{
  "dataset": "retinal OCT scans (Kermany 2017)",
  "train_examples": 49215,
  "image_size": 96,
  "crop_scale_min": 1,
  "rotation_deg": 5,
  "num_classes": 4,
  "depths": [2, 3, 4, 2],
  "kernel_size": 5,
  "max_grad_norm": 1.0,
  "batch_size": 128,
  "warmup_steps": 830
}
Rows from block 3 of a small image embedding model, named by matrix and row number. Each number is 200 + 20 x the weight over its row's rms, rounded and kept within 0 to 999. All counts start at 0.
Before each channel's rows are labels from the 100 images, of 14976, where the channel reaches its highest value: "top examples" is what is common among them. Only what is clearly more common there than usual is listed. The data: retinal OCT scans (Kermany 2017). In brackets: how many of the 100.
# conv: pointwise conv (model.blocks.3.conv.weight, 128x128x1x1), inputs 0-127

top examples: finding: diabetic macular edema (46)
conv.124,206,219,226,163,195,201,205,199,184,249,216,198,210,179,185,192,213,214,226,215,167,192,210,160,201,191,211,191,179,228,183,243,180,218,176,173,193,164,206,238,207,190,212,218,174,222,205,213,225,188,230,164,188,236,216,189,217,196,193,222,204,210,194,190,212,200,200,252,224,189,227,204,200,200,200,208,234,196,186,177,144,244,214,187,172,210,194,193,235,208,188,176,190,213,205,190,233,218,205,200,203,171,180,164,197,178,205,184,204,223,190,177,204,241,208,195,183,198,199,181,186,188,200,211,189,209,187,214

top examples: finding: choroidal neovascularization (76)
conv.103,191,170,216,205,209,215,183,182,172,199,200,205,203,194,206,208,224,204,208,218,214,205,145,201,232,197,175,186,210,243,222,202,190,186,162,212,215,190,200,186,211,200,193,218,200,185,186,173,180,167,211,187,150,187,198,181,197,195,215,160,168,208,232,195,198,252,214,241,189,206,195,186,215,202,213,212,213,215,202,181,226,192,229,203,189,220,220,221,207,159,212,167,246,208,218,263,220,217,195,199,188,187,203,195,219,239,204,187,209,206,214,218,209,202,221,180,218,188,214,181,194,200,186,198,224,172,222,205

top examples: finding: diabetic macular edema (92)
conv.87,187,242,183,155,180,218,182,209,188,216,191,182,210,172,202,179,197,188,184,228,187,219,209,188,202,211,198,197,192,217,191,204,247,199,191,222,187,185,200,204,175,183,199,177,195,200,186,197,193,206,198,179,211,200,176,193,201,220,169,200,252,193,184,210,206,224,184,207,204,172,212,226,199,203,209,212,181,184,163,228,199,197,211,214,213,184,215,219,175,214,190,187,183,241,226,181,190,226,204,208,179,168,199,189,215,191,171,208,181,182,185,204,189,206,176,223,195,167,197,163,190,199,169,289,196,157,209,217

top examples: finding: choroidal neovascularization (95)
conv.49,193,217,195,173,188,185,196,184,175,195,204,159,171,200,176,197,239,173,200,176,218,207,154,203,201,175,180,197,198,172,196,228,197,216,206,212,188,200,238,192,158,184,206,189,180,211,181,192,182,210,180,184,195,218,207,223,173,210,172,197,213,194,197,205,185,195,193,217,219,213,226,237,164,186,220,211,231,198,227,235,177,142,208,173,177,178,188,216,168,203,196,229,230,197,208,205,215,192,174,217,180,194,208,173,202,219,215,224,199,176,211,190,215,193,159,202,243,179,215,174,229,179,191,188,207,200,208,181

top examples: finding: normal (97)
conv.79,199,213,207,207,203,195,198,175,187,190,202,167,191,173,194,192,250,190,197,219,197,226,204,251,208,180,224,226,196,194,164,220,159,186,206,185,212,177,202,209,195,203,204,203,169,208,169,173,195,186,244,198,198,197,201,190,192,176,174,257,214,173,181,181,207,182,177,193,173,195,212,191,192,184,187,196,196,204,202,184,177,185,198,240,203,215,192,220,181,220,184,211,208,195,200,176,203,206,199,206,166,220,200,141,214,180,210,204,230,212,185,222,226,177,183,153,180,246,223,179,179,211,203,187,230,193,185,211

top examples: finding: choroidal neovascularization (91)
conv.113,199,193,199,207,185,180,174,163,220,219,182,157,159,202,207,203,221,198,211,210,216,222,187,209,188,206,187,178,206,221,180,223,250,194,203,189,170,236,197,206,191,198,182,200,194,207,198,213,183,219,196,246,230,174,209,194,217,208,193,195,223,183,190,243,191,223,195,170,186,226,202,205,178,230,200,171,194,182,220,178,164,182,251,144,192,202,222,194,194,166,188,200,190,190,214,237,207,159,180,195,198,197,207,200,178,167,193,188,199,227,184,195,222,197,183,199,199,205,184,203,203,161,201,219,201,235,190,212

top examples: finding: normal (79)
conv.91,199,190,222,223,183,204,202,173,192,195,194,220,218,209,231,172,209,191,204,186,202,231,206,198,186,186,199,213,192,167,178,226,208,160,233,167,212,195,167,191,190,206,165,194,174,207,219,164,186,218,238,219,219,248,199,177,172,189,214,227,201,168,216,208,179,180,191,210,237,172,206,201,217,206,201,185,156,200,186,177,206,216,170,217,225,180,195,200,191,192,224,193,219,182,190,205,179,194,215,210,219,193,191,204,223,233,196,215,220,197,191,186,201,155,198,200,185,204,246,213,167,187,158,225,167,222,216,204

top examples: finding: diabetic macular edema (46)
conv.74,178,183,181,223,194,221,194,214,194,169,192,184,190,207,223,223,182,244,204,206,196,169,212,220,190,180,204,207,176,245,220,212,175,191,209,174,187,180,178,199,209,202,235,185,222,231,193,237,189,192,238,197,183,218,231,188,180,229,187,181,202,195,196,217,209,219,208,216,186,263,196,174,199,212,181,185,209,217,198,211,194,238,180,179,204,169,222,188,202,217,160,202,198,203,192,205,204,223,177,245,219,163,198,196,214,147,186,207,174,195,168,216,204,213,187,191,197,213,222,198,177,202,179,200,197,198,219,236

top examples: finding: choroidal neovascularization (77)
conv.15,202,213,176,203,209,162,205,207,188,240,192,213,154,162,198,179,172,171,207,177,262,222,192,214,226,201,186,196,206,174,223,214,221,209,195,209,200,207,198,184,226,172,201,216,173,176,231,219,177,199,179,229,174,197,225,208,196,177,212,213,191,186,184,211,220,220,212,240,194,199,243,198,206,194,232,208,190,222,202,203,199,182,233,220,191,193,192,211,152,196,199,170,188,206,200,202,183,164,202,182,215,208,214,209,216,166,201,242,172,194,167,204,184,188,206,189,198,234,216,184,207,200,186,178,211,230,205,189

top examples: finding: diabetic macular edema (62)
conv.67,180,192,208,210,170,191,208,197,183,203,191,200,185,224,203,215,204,248,187,225,190,237,177,234,202,176,182,265,174,211,208,160,243,207,149,188,175,198,178,205,191,158,201,190,197,164,212,244,241,200,214,211,210,214,171,177,211,169,222,217,208,219,237,194,190,204,190,185,193,202,211,233,200,194,210,179,212,186,199,197,193,185,199,197,221,199,186,186,181,203,191,232,178,213,228,192,219,219,185,189,195,215,183,193,188,195,230,171,212,213,190,225,204,186,197,235,197,175,194,186,211,214,182,210,197,188,189,230

top examples: finding: diabetic macular edema (46)
conv.28,184,220,179,217,192,177,194,188,181,163,196,188,203,213,213,187,190,191,202,170,205,195,219,205,207,182,200,177,234,178,195,151,217,206,203,173,209,216,219,148,194,217,177,177,200,152,167,179,215,188,195,169,208,233,195,201,217,250,193,207,176,191,168,209,215,218,230,185,176,174,167,228,176,219,211,193,213,171,199,191,191,200,199,222,221,197,185,180,198,233,223,270,172,212,188,194,191,203,192,188,204,194,203,199,200,178,183,228,193,203,185,203,221,147,185,194,210,211,202,196,174,187,202,195,205,212,201,196

top examples: finding: diabetic macular edema (92)
conv.50,187,187,210,206,189,223,194,183,180,176,206,168,194,163,190,183,191,208,184,217,186,207,213,205,212,201,213,185,242,221,168,197,234,210,192,207,230,208,201,171,211,239,213,167,178,215,204,186,207,188,208,225,205,194,177,201,170,229,232,210,176,202,181,242,204,223,206,189,191,215,171,189,195,204,218,198,178,190,207,195,184,175,260,179,242,178,186,223,180,179,210,179,197,190,262,240,222,199,193,204,200,212,238,208,194,225,193,209,181,206,224,203,213,213,214,208,193,219,185,209,207,195,170,215,220,168,177,226

top examples: finding: choroidal neovascularization (85)
conv.114,168,240,199,184,205,158,183,224,182,211,179,228,200,231,184,201,195,220,185,197,169,191,239,188,174,186,189,224,171,205,205,225,160,202,216,223,192,170,185,214,194,237,195,212,178,200,211,194,191,226,198,176,202,217,189,181,194,225,164,180,194,243,202,231,189,206,208,198,182,207,173,211,249,207,188,209,196,224,217,196,246,183,200,190,183,232,200,209,196,171,186,195,213,188,232,211,201,213,208,200,212,218,207,210,199,167,181,157,205,247,216,191,157,204,213,180,189,195,192,224,206,177,213,210,191,214,213,209

top examples: finding: diabetic macular edema (99)
conv.93,171,186,214,205,186,196,185,203,194,204,192,190,192,197,241,198,176,182,195,204,248,173,206,195,210,219,199,158,196,181,187,202,208,217,172,211,241,193,209,212,185,206,179,177,199,205,191,217,210,180,235,220,178,207,223,236,254,201,212,198,223,159,204,195,188,188,184,200,205,184,180,188,201,182,241,184,234,207,185,206,215,147,222,207,186,175,166,193,192,190,221,133,182,194,236,185,211,216,225,187,221,212,231,200,195,207,205,218,207,167,201,190,202,189,205,184,215,199,217,222,194,225,203,211,221,179,180,178

top examples: finding: normal (82)
conv.5,221,203,200,190,196,209,207,196,199,171,217,170,225,221,206,218,211,180,171,197,189,210,212,194,203,215,196,197,236,187,201,186,207,189,245,190,186,177,212,199,199,183,219,214,188,183,201,209,188,194,264,235,189,226,233,197,206,188,196,224,225,176,209,206,172,192,198,204,194,201,165,205,170,179,186,177,170,196,176,190,199,219,167,204,188,230,198,167,228,202,221,200,208,173,189,204,213,166,195,261,228,193,222,187,193,242,193,151,206,192,174,196,199,177,217,234,225,206,170,177,183,192,205,190,221,214,211,172

top examples: finding: drusen (41)
conv.105,198,162,223,199,207,182,195,195,195,196,182,214,201,187,172,184,197,206,212,212,199,193,250,176,206,189,208,200,169,178,215,170,199,211,215,201,206,237,201,187,185,176,196,197,182,182,198,172,202,165,186,175,214,221,187,192,179,190,197,151,197,199,211,168,207,203,191,182,179,185,181,165,181,151,196,207,216,211,182,214,195,201,226,195,178,192,193,168,185,203,231,200,262,190,226,247,200,186,200,204,227,181,183,212,208,172,142,210,209,158,169,219,203,201,217,198,205,194,184,163,206,183,196,195,177,198,188,226

top examples: finding: choroidal neovascularization (99)
conv.44,254,198,196,187,164,189,218,175,180,195,181,213,218,196,212,204,210,204,192,220,224,189,200,267,197,177,183,171,183,222,222,194,181,196,214,222,201,187,212,199,199,226,203,202,193,194,203,210,234,180,195,204,221,227,176,198,182,233,194,160,232,233,207,198,237,211,177,163,218,190,172,190,199,160,207,194,216,202,197,226,192,179,212,175,187,185,187,222,187,180,216,201,206,194,175,210,198,172,215,183,181,190,177,187,193,212,188,191,182,173,237,177,191,227,245,207,198,188,183,213,188,229,178,199,237,166,192,186

top examples: finding: diabetic macular edema (96)
conv.23,227,185,177,189,205,199,179,197,191,214,216,152,198,169,224,211,179,195,221,176,172,189,162,161,208,190,189,203,183,199,209,231,231,183,190,172,236,202,189,173,212,214,190,174,206,194,179,225,199,211,193,217,199,213,218,223,198,202,191,187,202,140,216,193,193,169,179,178,201,190,218,213,172,167,202,206,209,197,154,201,162,202,173,210,197,189,185,192,231,212,208,144,226,214,184,230,215,214,196,237,210,216,203,207,207,224,217,196,223,171,239,215,193,195,193,188,212,192,203,192,212,207,201,220,237,169,199,207

top examples: finding: diabetic macular edema (55)
conv.112,191,220,188,221,184,193,201,215,198,176,190,211,206,224,192,189,201,192,190,168,173,197,216,225,221,179,212,229,235,174,189,179,207,220,191,223,199,193,189,185,213,221,217,192,187,210,179,211,215,205,166,219,213,240,179,201,217,204,216,205,195,174,191,193,193,181,176,195,190,223,191,244,142,199,188,215,203,188,175,190,181,208,226,184,219,179,238,192,266,184,188,199,235,166,231,200,206,246,210,226,212,197,188,195,205,205,183,217,212,237,163,222,210,181,190,191,189,220,189,185,208,197,194,173,179,240,188,182

top examples: finding: choroidal neovascularization (99)
conv.119,212,204,188,194,163,232,171,190,211,195,188,180,201,193,198,181,195,184,218,195,203,157,217,260,204,215,176,214,186,192,184,213,185,155,194,198,163,183,188,201,201,197,177,155,195,205,178,175,189,183,189,219,193,179,250,203,202,198,171,198,190,238,184,199,198,230,208,187,177,190,173,237,197,212,200,167,192,204,193,153,206,195,244,194,186,196,185,197,208,181,174,209,216,206,224,221,214,197,202,193,198,233,185,171,202,192,191,227,207,163,212,225,179,198,171,195,204,210,218,215,184,217,193,219,212,155,216,231

top examples: finding: choroidal neovascularization (85)
conv.46,203,194,177,189,192,229,179,225,195,221,198,188,177,185,205,207,209,175,210,203,213,183,206,213,203,203,213,213,189,239,186,203,191,205,198,246,212,191,200,242,198,182,215,189,186,173,184,178,208,212,178,210,208,239,235,220,192,198,198,165,204,214,177,185,208,192,203,175,224,216,215,203,239,167,235,186,205,226,208,240,211,180,216,191,226,203,166,221,189,178,190,220,146,205,210,201,227,186,201,213,199,209,195,182,153,191,224,164,186,191,200,206,226,198,224,163,224,185,156,177,155,198,198,204,167,200,196,200

top examples: finding: diabetic macular edema (32)
conv.45,220,207,229,175,184,198,167,212,177,211,189,196,241,198,202,251,162,233,191,181,208,203,242,174,235,215,204,208,168,218,187,208,172,245,176,207,165,193,186,161,184,205,192,200,204,193,192,186,192,223,184,212,170,200,181,198,210,171,192,186,219,176,229,180,200,171,225,192,173,175,178,183,169,251,205,223,205,201,218,192,202,216,168,196,175,212,196,228,191,215,176,195,197,213,189,192,207,235,215,237,169,209,201,228,182,224,192,183,202,209,203,211,190,209,227,194,221,183,196,179,199,207,198,189,187,202,212,206

top examples: finding: diabetic macular edema (83)
conv.60,216,210,190,209,230,235,217,171,210,182,184,171,212,168,205,192,204,208,217,195,164,197,224,228,171,179,174,165,196,211,192,200,202,216,205,232,187,201,216,215,195,194,231,174,172,190,212,189,243,218,198,208,203,188,217,186,217,196,234,215,197,159,155,200,188,227,244,172,198,210,224,186,178,199,211,198,182,216,216,203,195,193,205,185,251,205,192,189,225,194,211,240,179,228,160,201,206,188,205,191,249,182,171,193,221,240,224,216,226,186,185,187,192,205,168,206,205,171,200,221,214,198,197,202,204,195,194,210

top examples: finding: diabetic macular edema (71)
conv.78,216,197,160,202,167,207,178,230,211,156,191,228,174,202,229,187,186,190,192,203,212,211,191,196,208,189,213,195,202,211,203,193,209,200,181,183,238,166,217,200,183,213,188,220,190,192,186,199,179,182,179,209,177,214,212,232,185,215,198,200,212,188,189,204,197,179,199,190,175,171,153,187,176,178,208,218,249,198,174,181,175,212,215,203,226,172,188,189,219,200,233,189,187,245,204,179,201,248,206,227,215,245,207,209,213,195,229,193,199,248,215,196,197,214,194,183,172,200,172,183,212,156,209,209,202,243,201,199

top examples: finding: choroidal neovascularization (70); finding: drusen (30)
conv.30,199,209,182,179,215,236,204,198,208,152,188,173,227,200,209,216,248,187,235,179,187,189,203,196,172,195,183,196,215,203,219,193,176,222,204,176,190,208,175,172,190,221,191,193,216,188,197,212,201,183,203,202,208,270,209,201,196,214,200,211,213,153,218,208,215,222,202,206,193,196,190,205,214,220,190,215,256,210,215,269,209,179,170,168,206,198,239,200,214,156,184,196,204,197,216,237,190,198,212,210,183,217,211,193,228,189,212,185,199,193,217,214,192,194,208,222,194,191,218,196,223,184,232,215,223,172,200,192

top examples: finding: choroidal neovascularization (60); finding: drusen (37)
conv.7,226,168,217,247,193,167,143,183,184,216,207,216,192,163,215,189,196,185,206,203,191,197,209,193,227,219,197,213,197,191,198,166,191,221,255,211,196,206,260,197,201,221,208,230,202,218,203,222,201,190,202,207,192,175,239,199,188,182,205,198,166,201,179,195,208,197,225,224,198,179,183,211,190,192,197,188,186,167,213,197,216,225,211,187,217,178,194,197,199,212,185,205,216,185,180,232,187,213,224,184,196,189,209,148,225,194,202,212,177,200,178,167,214,209,175,194,152,214,186,219,220,181,156,223,198,196,191,216

top examples: finding: diabetic macular edema (99)
conv.20,176,176,193,198,214,190,156,199,189,198,237,191,195,176,230,209,173,174,224,212,232,225,197,210,194,218,191,206,187,214,214,186,218,185,205,180,225,184,177,192,225,194,219,219,196,180,218,210,205,193,224,214,210,173,194,174,212,210,221,208,194,185,198,185,178,234,192,193,205,213,193,193,195,171,168,191,232,195,180,183,237,194,186,168,204,194,195,193,147,184,240,209,212,172,242,173,212,189,203,185,179,222,203,220,252,184,237,233,205,194,238,167,204,173,215,192,197,209,216,209,212,193,203,181,194,180,244,186

top examples: finding: choroidal neovascularization (89)
conv.43,221,200,195,174,235,218,204,199,194,179,194,206,187,211,183,180,183,168,234,189,173,173,220,235,201,208,175,190,222,241,204,210,190,166,196,178,187,224,204,188,200,212,204,219,190,187,201,191,193,184,210,229,235,222,206,188,178,252,227,215,229,216,220,213,250,203,182,182,196,218,209,192,217,191,188,218,169,217,176,167,200,171,200,198,188,178,172,238,178,196,215,238,213,200,193,178,222,204,177,191,169,223,191,186,221,189,208,242,219,218,206,173,216,166,213,239,213,192,202,202,203,189,202,194,231,189,194,177

top examples: finding: normal (90)
conv.62,227,156,193,187,207,180,200,205,162,231,218,201,198,164,200,267,197,183,159,198,208,247,194,186,229,216,185,232,174,208,199,190,205,218,200,224,209,175,234,195,195,199,171,211,181,188,173,218,195,199,185,207,200,250,193,226,190,221,180,239,196,213,197,214,199,167,195,189,172,183,173,201,172,184,162,221,185,227,203,181,194,225,188,224,181,215,187,214,214,172,205,205,221,188,203,201,174,196,197,215,190,214,206,189,197,181,190,201,210,181,168,179,185,185,200,211,203,207,216,188,161,198,197,180,207,169,182,173

top examples: finding: diabetic macular edema (45)
conv.121,194,205,198,188,224,229,217,160,215,226,195,196,205,213,194,234,205,199,213,192,227,203,174,216,183,171,177,235,205,228,204,184,230,223,240,197,193,184,209,204,232,195,198,208,198,175,194,191,212,206,208,184,213,192,174,194,200,175,228,224,165,205,227,184,160,250,217,188,182,188,172,168,204,177,162,209,196,202,204,214,184,183,168,189,244,205,191,186,184,208,156,191,200,188,197,205,182,207,187,197,185,201,201,202,269,215,209,175,183,217,199,163,219,212,194,207,205,225,217,201,222,195,183,196,186,243,194,204

top examples: finding: normal (84)
conv.83,206,189,214,190,190,227,200,181,191,224,186,189,184,208,162,209,196,174,167,184,189,208,184,202,207,196,215,226,195,199,197,215,185,190,198,189,159,171,196,212,200,200,206,184,205,199,175,210,219,171,286,242,185,193,215,199,207,182,228,198,185,184,187,244,212,186,180,194,193,189,208,199,194,186,215,226,201,140,226,200,194,180,171,220,188,209,188,182,209,203,205,171,204,205,212,163,219,180,186,190,231,191,224,188,223,236,205,173,189,202,195,175,190,211,209,220,191,246,176,188,191,187,168,172,210,224,217,211

top examples: finding: choroidal neovascularization (60)
conv.63,180,256,181,191,209,201,190,233,201,190,195,195,189,180,190,207,164,208,175,189,253,200,195,195,183,219,216,206,193,201,185,211,202,211,204,188,183,168,209,211,193,191,172,250,206,224,181,191,208,191,222,183,165,191,173,199,204,189,210,189,170,200,203,206,182,169,162,180,194,199,220,221,211,203,173,182,169,202,200,213,174,206,224,199,187,163,190,223,189,186,186,166,189,184,202,191,211,192,240,196,196,215,183,213,199,209,203,186,198,225,229,214,187,147,184,211,226,206,227,252,189,179,154,194,195,182,238,204

top examples: finding: choroidal neovascularization (73)
conv.0,230,183,195,188,195,201,259,202,192,191,203,183,211,219,204,196,265,195,194,212,182,227,164,190,187,210,188,182,197,168,187,187,212,194,172,215,194,209,167,181,218,164,193,195,192,196,200,190,236,202,159,212,166,179,213,186,215,189,204,232,214,200,201,212,198,224,222,180,207,189,186,207,235,209,242,190,212,216,201,214,210,193,192,215,168,218,196,196,202,186,221,185,190,210,237,173,201,279,188,213,248,214,206,215,204,173,199,187,195,211,189,235,177,211,216,190,209,181,211,201,206,184,202,223,193,209,187,202

top examples: finding: diabetic macular edema (62)
conv.10,177,174,194,205,224,222,203,184,206,199,190,208,190,185,191,175,204,223,200,183,216,214,195,189,195,167,172,230,229,177,195,182,191,151,215,192,200,210,200,169,201,176,210,198,235,223,181,201,201,224,233,236,191,194,194,169,209,186,197,220,222,226,219,249,199,168,204,212,187,234,200,211,168,207,241,231,226,200,220,214,202,208,193,225,208,182,195,229,190,205,169,231,190,227,211,180,176,238,191,160,182,183,227,217,206,173,188,234,218,207,164,206,205,225,179,209,182,201,210,224,185,171,181,215,214,192,207,201

top examples: finding: diabetic macular edema (58)
conv.3,187,177,175,176,193,210,265,188,240,190,187,156,223,224,217,204,214,204,224,182,207,173,186,194,189,226,216,226,205,214,225,206,206,184,160,169,188,189,207,210,225,183,210,212,204,227,182,191,206,216,229,188,183,175,215,196,173,199,193,220,187,170,197,175,237,207,158,190,200,219,207,227,209,228,207,185,210,196,192,203,189,188,192,184,175,200,195,239,193,188,184,210,176,189,170,188,202,186,229,210,211,213,211,186,186,197,231,210,197,170,227,211,155,162,194,213,224,209,164,193,199,203,227,207,171,192,179,173

top examples: finding: choroidal neovascularization (96)
conv.37,194,217,204,187,208,214,192,206,208,193,215,162,185,192,206,185,211,206,230,214,202,210,240,217,239,214,201,235,173,202,276,216,211,186,171,184,197,174,216,189,203,203,212,178,219,235,205,177,231,172,213,194,204,162,203,221,207,180,219,185,208,245,194,199,176,210,184,196,192,202,215,241,220,190,196,218,186,175,156,195,200,216,207,204,169,199,218,231,206,187,179,198,212,189,204,211,212,199,176,185,214,193,180,230,184,214,169,215,244,211,203,206,173,170,222,195,172,205,194,234,172,174,199,207,216,193,196,221

top examples: finding: diabetic macular edema (86)
conv.29,194,190,221,171,219,193,214,193,177,179,203,207,194,199,241,207,189,204,200,183,215,180,232,203,196,189,218,182,197,180,201,202,224,208,225,210,200,210,217,215,206,168,230,172,214,202,199,224,204,223,189,191,158,222,211,241,197,216,228,190,177,201,209,220,186,200,170,188,195,192,195,196,173,196,217,213,229,204,201,177,229,192,189,227,167,199,190,219,186,181,193,180,188,291,219,201,190,212,173,239,182,195,182,196,201,225,196,187,183,165,207,245,191,176,229,185,211,196,220,204,183,186,202,245,230,194,209,180

top examples: finding: diabetic macular edema (30)
conv.24,226,173,206,193,191,223,184,224,160,186,186,179,204,242,190,185,187,182,182,203,222,204,236,206,207,168,196,263,207,221,218,179,229,216,197,220,186,201,201,216,199,186,186,192,194,187,205,197,217,177,173,206,158,175,156,208,212,214,165,180,227,176,206,196,193,195,203,188,196,178,199,246,233,219,208,235,212,218,204,183,237,222,168,216,186,165,196,179,223,209,193,237,211,200,197,213,207,210,181,177,206,200,197,208,232,224,210,214,220,205,187,206,183,170,190,240,217,191,204,186,222,179,230,197,191,217,198,203

top examples: finding: diabetic macular edema (94)
conv.96,211,238,196,182,222,220,194,181,193,248,200,174,216,209,175,170,191,220,204,204,200,228,212,219,212,199,208,193,190,195,213,181,231,198,176,185,203,173,211,190,231,178,192,170,190,203,223,198,190,210,206,197,200,196,196,173,182,196,208,210,237,211,203,227,151,207,185,190,217,194,200,190,178,183,208,213,181,194,194,172,198,191,211,202,227,147,174,199,205,205,198,221,216,186,209,193,220,285,176,191,199,196,185,195,220,201,178,240,219,240,216,210,232,180,206,216,205,221,185,204,223,172,165,206,204,186,164,199

top examples: finding: drusen (47)
conv.107,193,185,213,214,199,188,222,238,206,189,185,204,231,175,185,185,184,157,218,192,197,215,177,190,181,185,210,182,175,218,219,216,182,202,215,226,216,219,166,196,183,189,205,216,210,206,185,193,206,226,200,224,177,212,186,230,216,172,193,181,208,189,188,215,198,176,193,217,199,176,195,195,187,184,183,200,231,168,189,217,187,224,167,207,189,192,217,200,224,189,179,195,233,268,241,222,222,156,196,184,188,212,180,182,179,185,216,207,187,200,187,204,197,212,203,198,198,161,179,149,176,205,218,219,158,232,227,221

top examples: finding: choroidal neovascularization (97)
conv.31,196,192,178,192,209,219,191,184,187,158,198,180,220,197,206,219,238,195,232,171,224,213,185,244,204,178,182,201,215,213,171,208,193,241,206,188,202,249,201,208,206,188,185,216,196,200,191,230,218,198,214,184,219,227,181,203,174,196,222,165,210,168,188,183,190,240,194,166,237,163,189,185,192,173,207,193,201,180,265,176,211,218,221,162,198,188,209,191,187,167,215,169,205,174,210,187,174,201,201,199,177,200,181,195,167,219,192,213,188,190,202,212,199,211,200,198,179,182,232,191,208,174,209,216,233,200,194,200