From a checkpoint of a small image embedding model.
Model: 0.836M parameters, arch mobilenet_v1, activation relu, depths [2, 3, 4, 2].
Training: muon at rate 0.0098, 16600 steps, batches of 128.
Rows from block 3 of a small image embedding model, named by matrix and row number. Each number is 128 + 24 x the weight over its row's rms, rounded and kept within 0 to 255. All counts start at 0. Numbers have three digits each.
After each channel's rows are labels from the 100 images, of 14976, where the channel reaches its highest value: "top examples" is what is common among them. Only what is clearly more common there than usual is listed. The data: retinal OCT scans (Kermany 2017). In brackets: how many of the 100, against the usual share in percent.
# conv: pointwise conv (model.blocks.3.conv.weight, 128x128x1x1), inputs 0-127

conv.6:093141136135130124114119140148167124093120129096129133095100114139080152113092116115090135129103126134110182089117104138120069125127159096116142125113127111122149116157079159094143091133143118140117124119131110133185178132116090104131157123119161118137084144160141118156116134117126155121167160123098167184081136135129107154099134145139076139143106090114100139112149126118151159115159
top examples: finding: drusen (28 vs 7.4)

conv.16:124148132124156119156084181152139174117110140106145102134109125163129130137137152099121114098147127103164142120128120145118119129124146123183099121125085169134149126177099072095157123136069149097086104124180119162094190137129123127175122132114145112099127117126131148122118125126124118108124107128132145122102113153112127158130141097115127121093134156165144138190138154109126124169162
top examples: finding: diabetic macular edema (42 vs 11.7)

conv.13:114110115110158126135110132119100137121113149097141155178141128118143149123167152184121114104101150157139140084173105120108123160066134175097155095125159145121082124083126110127099134106113132137166097083123139112113130149145119104130151091160109175119099132136138154130123111152147149141104129123123094161112148145179128102081122125134123124099097148145105168110088116118172124140130
top examples: finding: choroidal neovascularization (74 vs 29.4); finding: drusen (26 vs 7.4)

conv.8:150079089126138144103142129117138125118096104137145162116109108162111123161159199157093144126118147104109117124200142153125107163151120186144119132102098156140136096130096110127110133099144139081121116130168141125144124112172175088123123106150095101127120121112142131131139113142107151147123165119102124120160122112151158128143137127147170111136123126099141135169109131150098115135197
top examples: finding: drusen (60 vs 7.4)

conv.11:122126136110144132093110106116112152096171143124096154098162123142124147163117104148130114101092108144116114116116123158135119112085133115114129076124090123069142101139101168103129079110103142154125099096124131125116100121111136151143108147149100172123193118126164159165116131136164132130153136139157145077145142105091138159158160088145110154151166109093112084130125122102123137152137
top examples: finding: diabetic macular edema (99 vs 11.7)

conv.26:114118103131128133093109121127177116128112081147112127152149130132105129104147126108146119122125147195162114115134120136152105119122125126146088131164162157160186164165129125144126112132097128131106144154090133176106104089141166219104093147124101148086152125121177143124115106136145093112116128123126106138127157155082149125106127107148110127108162095138146159146149137125104125128136
top examples: finding: diabetic macular edema (40 vs 11.7)

conv.35:128120115086140129174145111111107110124108141161087116107122156176110096138172108101080126115161137109168130086116070080164084100090160131131127112110167139135128140130083139136127114112073115123129169116147143117157147128118131156163185133102107119126146126124121131120169135129157111101131104121105104144125112141120146126081099117161108121098113153161106133149132114125126173137130
top examples: finding: choroidal neovascularization (93 vs 29.4)

conv.25:122119113132121157101119094123157082123132150145108137103122118152140161151127143129090124093136138143112126107114111130080145089133155129124110128145128140106111155070139090113105118092131131173165114097129102105143148132146098099135113111111158142096183120115108120168125166103169156105106149074162155103138147162112184088118162099150122119112124107117097071134119128128117098142154
top examples: finding: diabetic macular edema (83 vs 11.7)

conv.34:129118133131142136150158126152135103125114168088086157131106138153135123107124089129117173098117134192130114119113103101137107067094091127111118140079153117100106153126146110121115107127126094129112138144204152142103137131118189183130159158119130127088135114107141127147137183127090131099136112114099142140140162158087119121127118169124109148122127128132132127163134120140105170149133
top examples: finding: choroidal neovascularization (91 vs 29.4)

conv.27:095126163116140112091103121116136090084141119148142138144121117117109121119119125124131134145121136159156109104154109124071120097093134109090139096145112109137091084124130096097114143132148107160084129067122074161113134077125116132076124167145147152152118126147186131136108154099130107155089127118093130117100140180154101111161115105131108129092137136134117136106153128095129131160100
top examples: finding: drusen (59 vs 7.4)

conv.38:192088121121164161137125110125154164166128083116085123111163153086120110162151144100145133139115131132155120109141079131148152088114125145104131099112145109096210134135145130143128150135111123125110135170114110140109111120187156147130168147113148134128146121124158163133119125136140156139126090136126134132137141106175089100121156174133112141114110114101114122167144142119111093098100
top examples: finding: choroidal neovascularization (69 vs 29.4)

conv.17:103124143109119114154120129128096105116121173104108108183101126145140141145126130129112146141121136151163122093107091119115113134121141121190151145123111112140116105128136134123132118208115114087071137123146148099129143066141168087145094099156118112150119143114139132088114127115141127113126123200138161121138141094184103136104135159102153130131113117098121098125115103144085141098153
top examples: finding: choroidal neovascularization (100 vs 29.4)

conv.18:139100126114140133120120133100133133134097144132140142164107152118083185095128116096107116149136085163151131110150111109135140117123148129105140145117167121164170115183114090140137125134145123116097106151161126145115136140178122143127162127134084086126119103093138082101088074101184120119094133149154077125121117128179117091123132119137142117094121111097098093139110155139128158114136
top examples: finding: choroidal neovascularization (83 vs 29.4)

conv.19:123125110106144157118139185108114090109146133128158120138170086130155164087101154114150107122142166143136119097117166125103155134145122098124103051121179080146085093130141084137133105106147113137132158133130116154144165112143116102120146066099144135109101143144138100158140103125107159180120129095123126176144122139120121126100136150113134113129103128151117139132134155118091153150133
top examples: finding: choroidal neovascularization (74 vs 29.4)

conv.14:091127132157132141150123128150108175122164159118072138130095147159106145176144104163140098114164151107147101125170147107098135092123110079132118096132143169100144121118176138149161094147126110109083074117138080167125134125135145107108098101113141104157150108143108125117197088145121111135116154125134132115121160131151146167114125116141135111125099104111125120131102134093123139122143
top examples: finding: drusen (30 vs 7.4)

conv.4:129098146159095118108160093101134153123138112133152137126151141116158091148130134115121103161118156092112099141103127122107122124106138140139151147104146094147125125164122110122093133144150157121179116143109134092119119159107136062090126139139132081183180124089118112143087144158118151127150117134106158144152145116155187129106143161104143098177106130108143091135129139129139065119110
top examples: finding: diabetic macular edema (74 vs 11.7)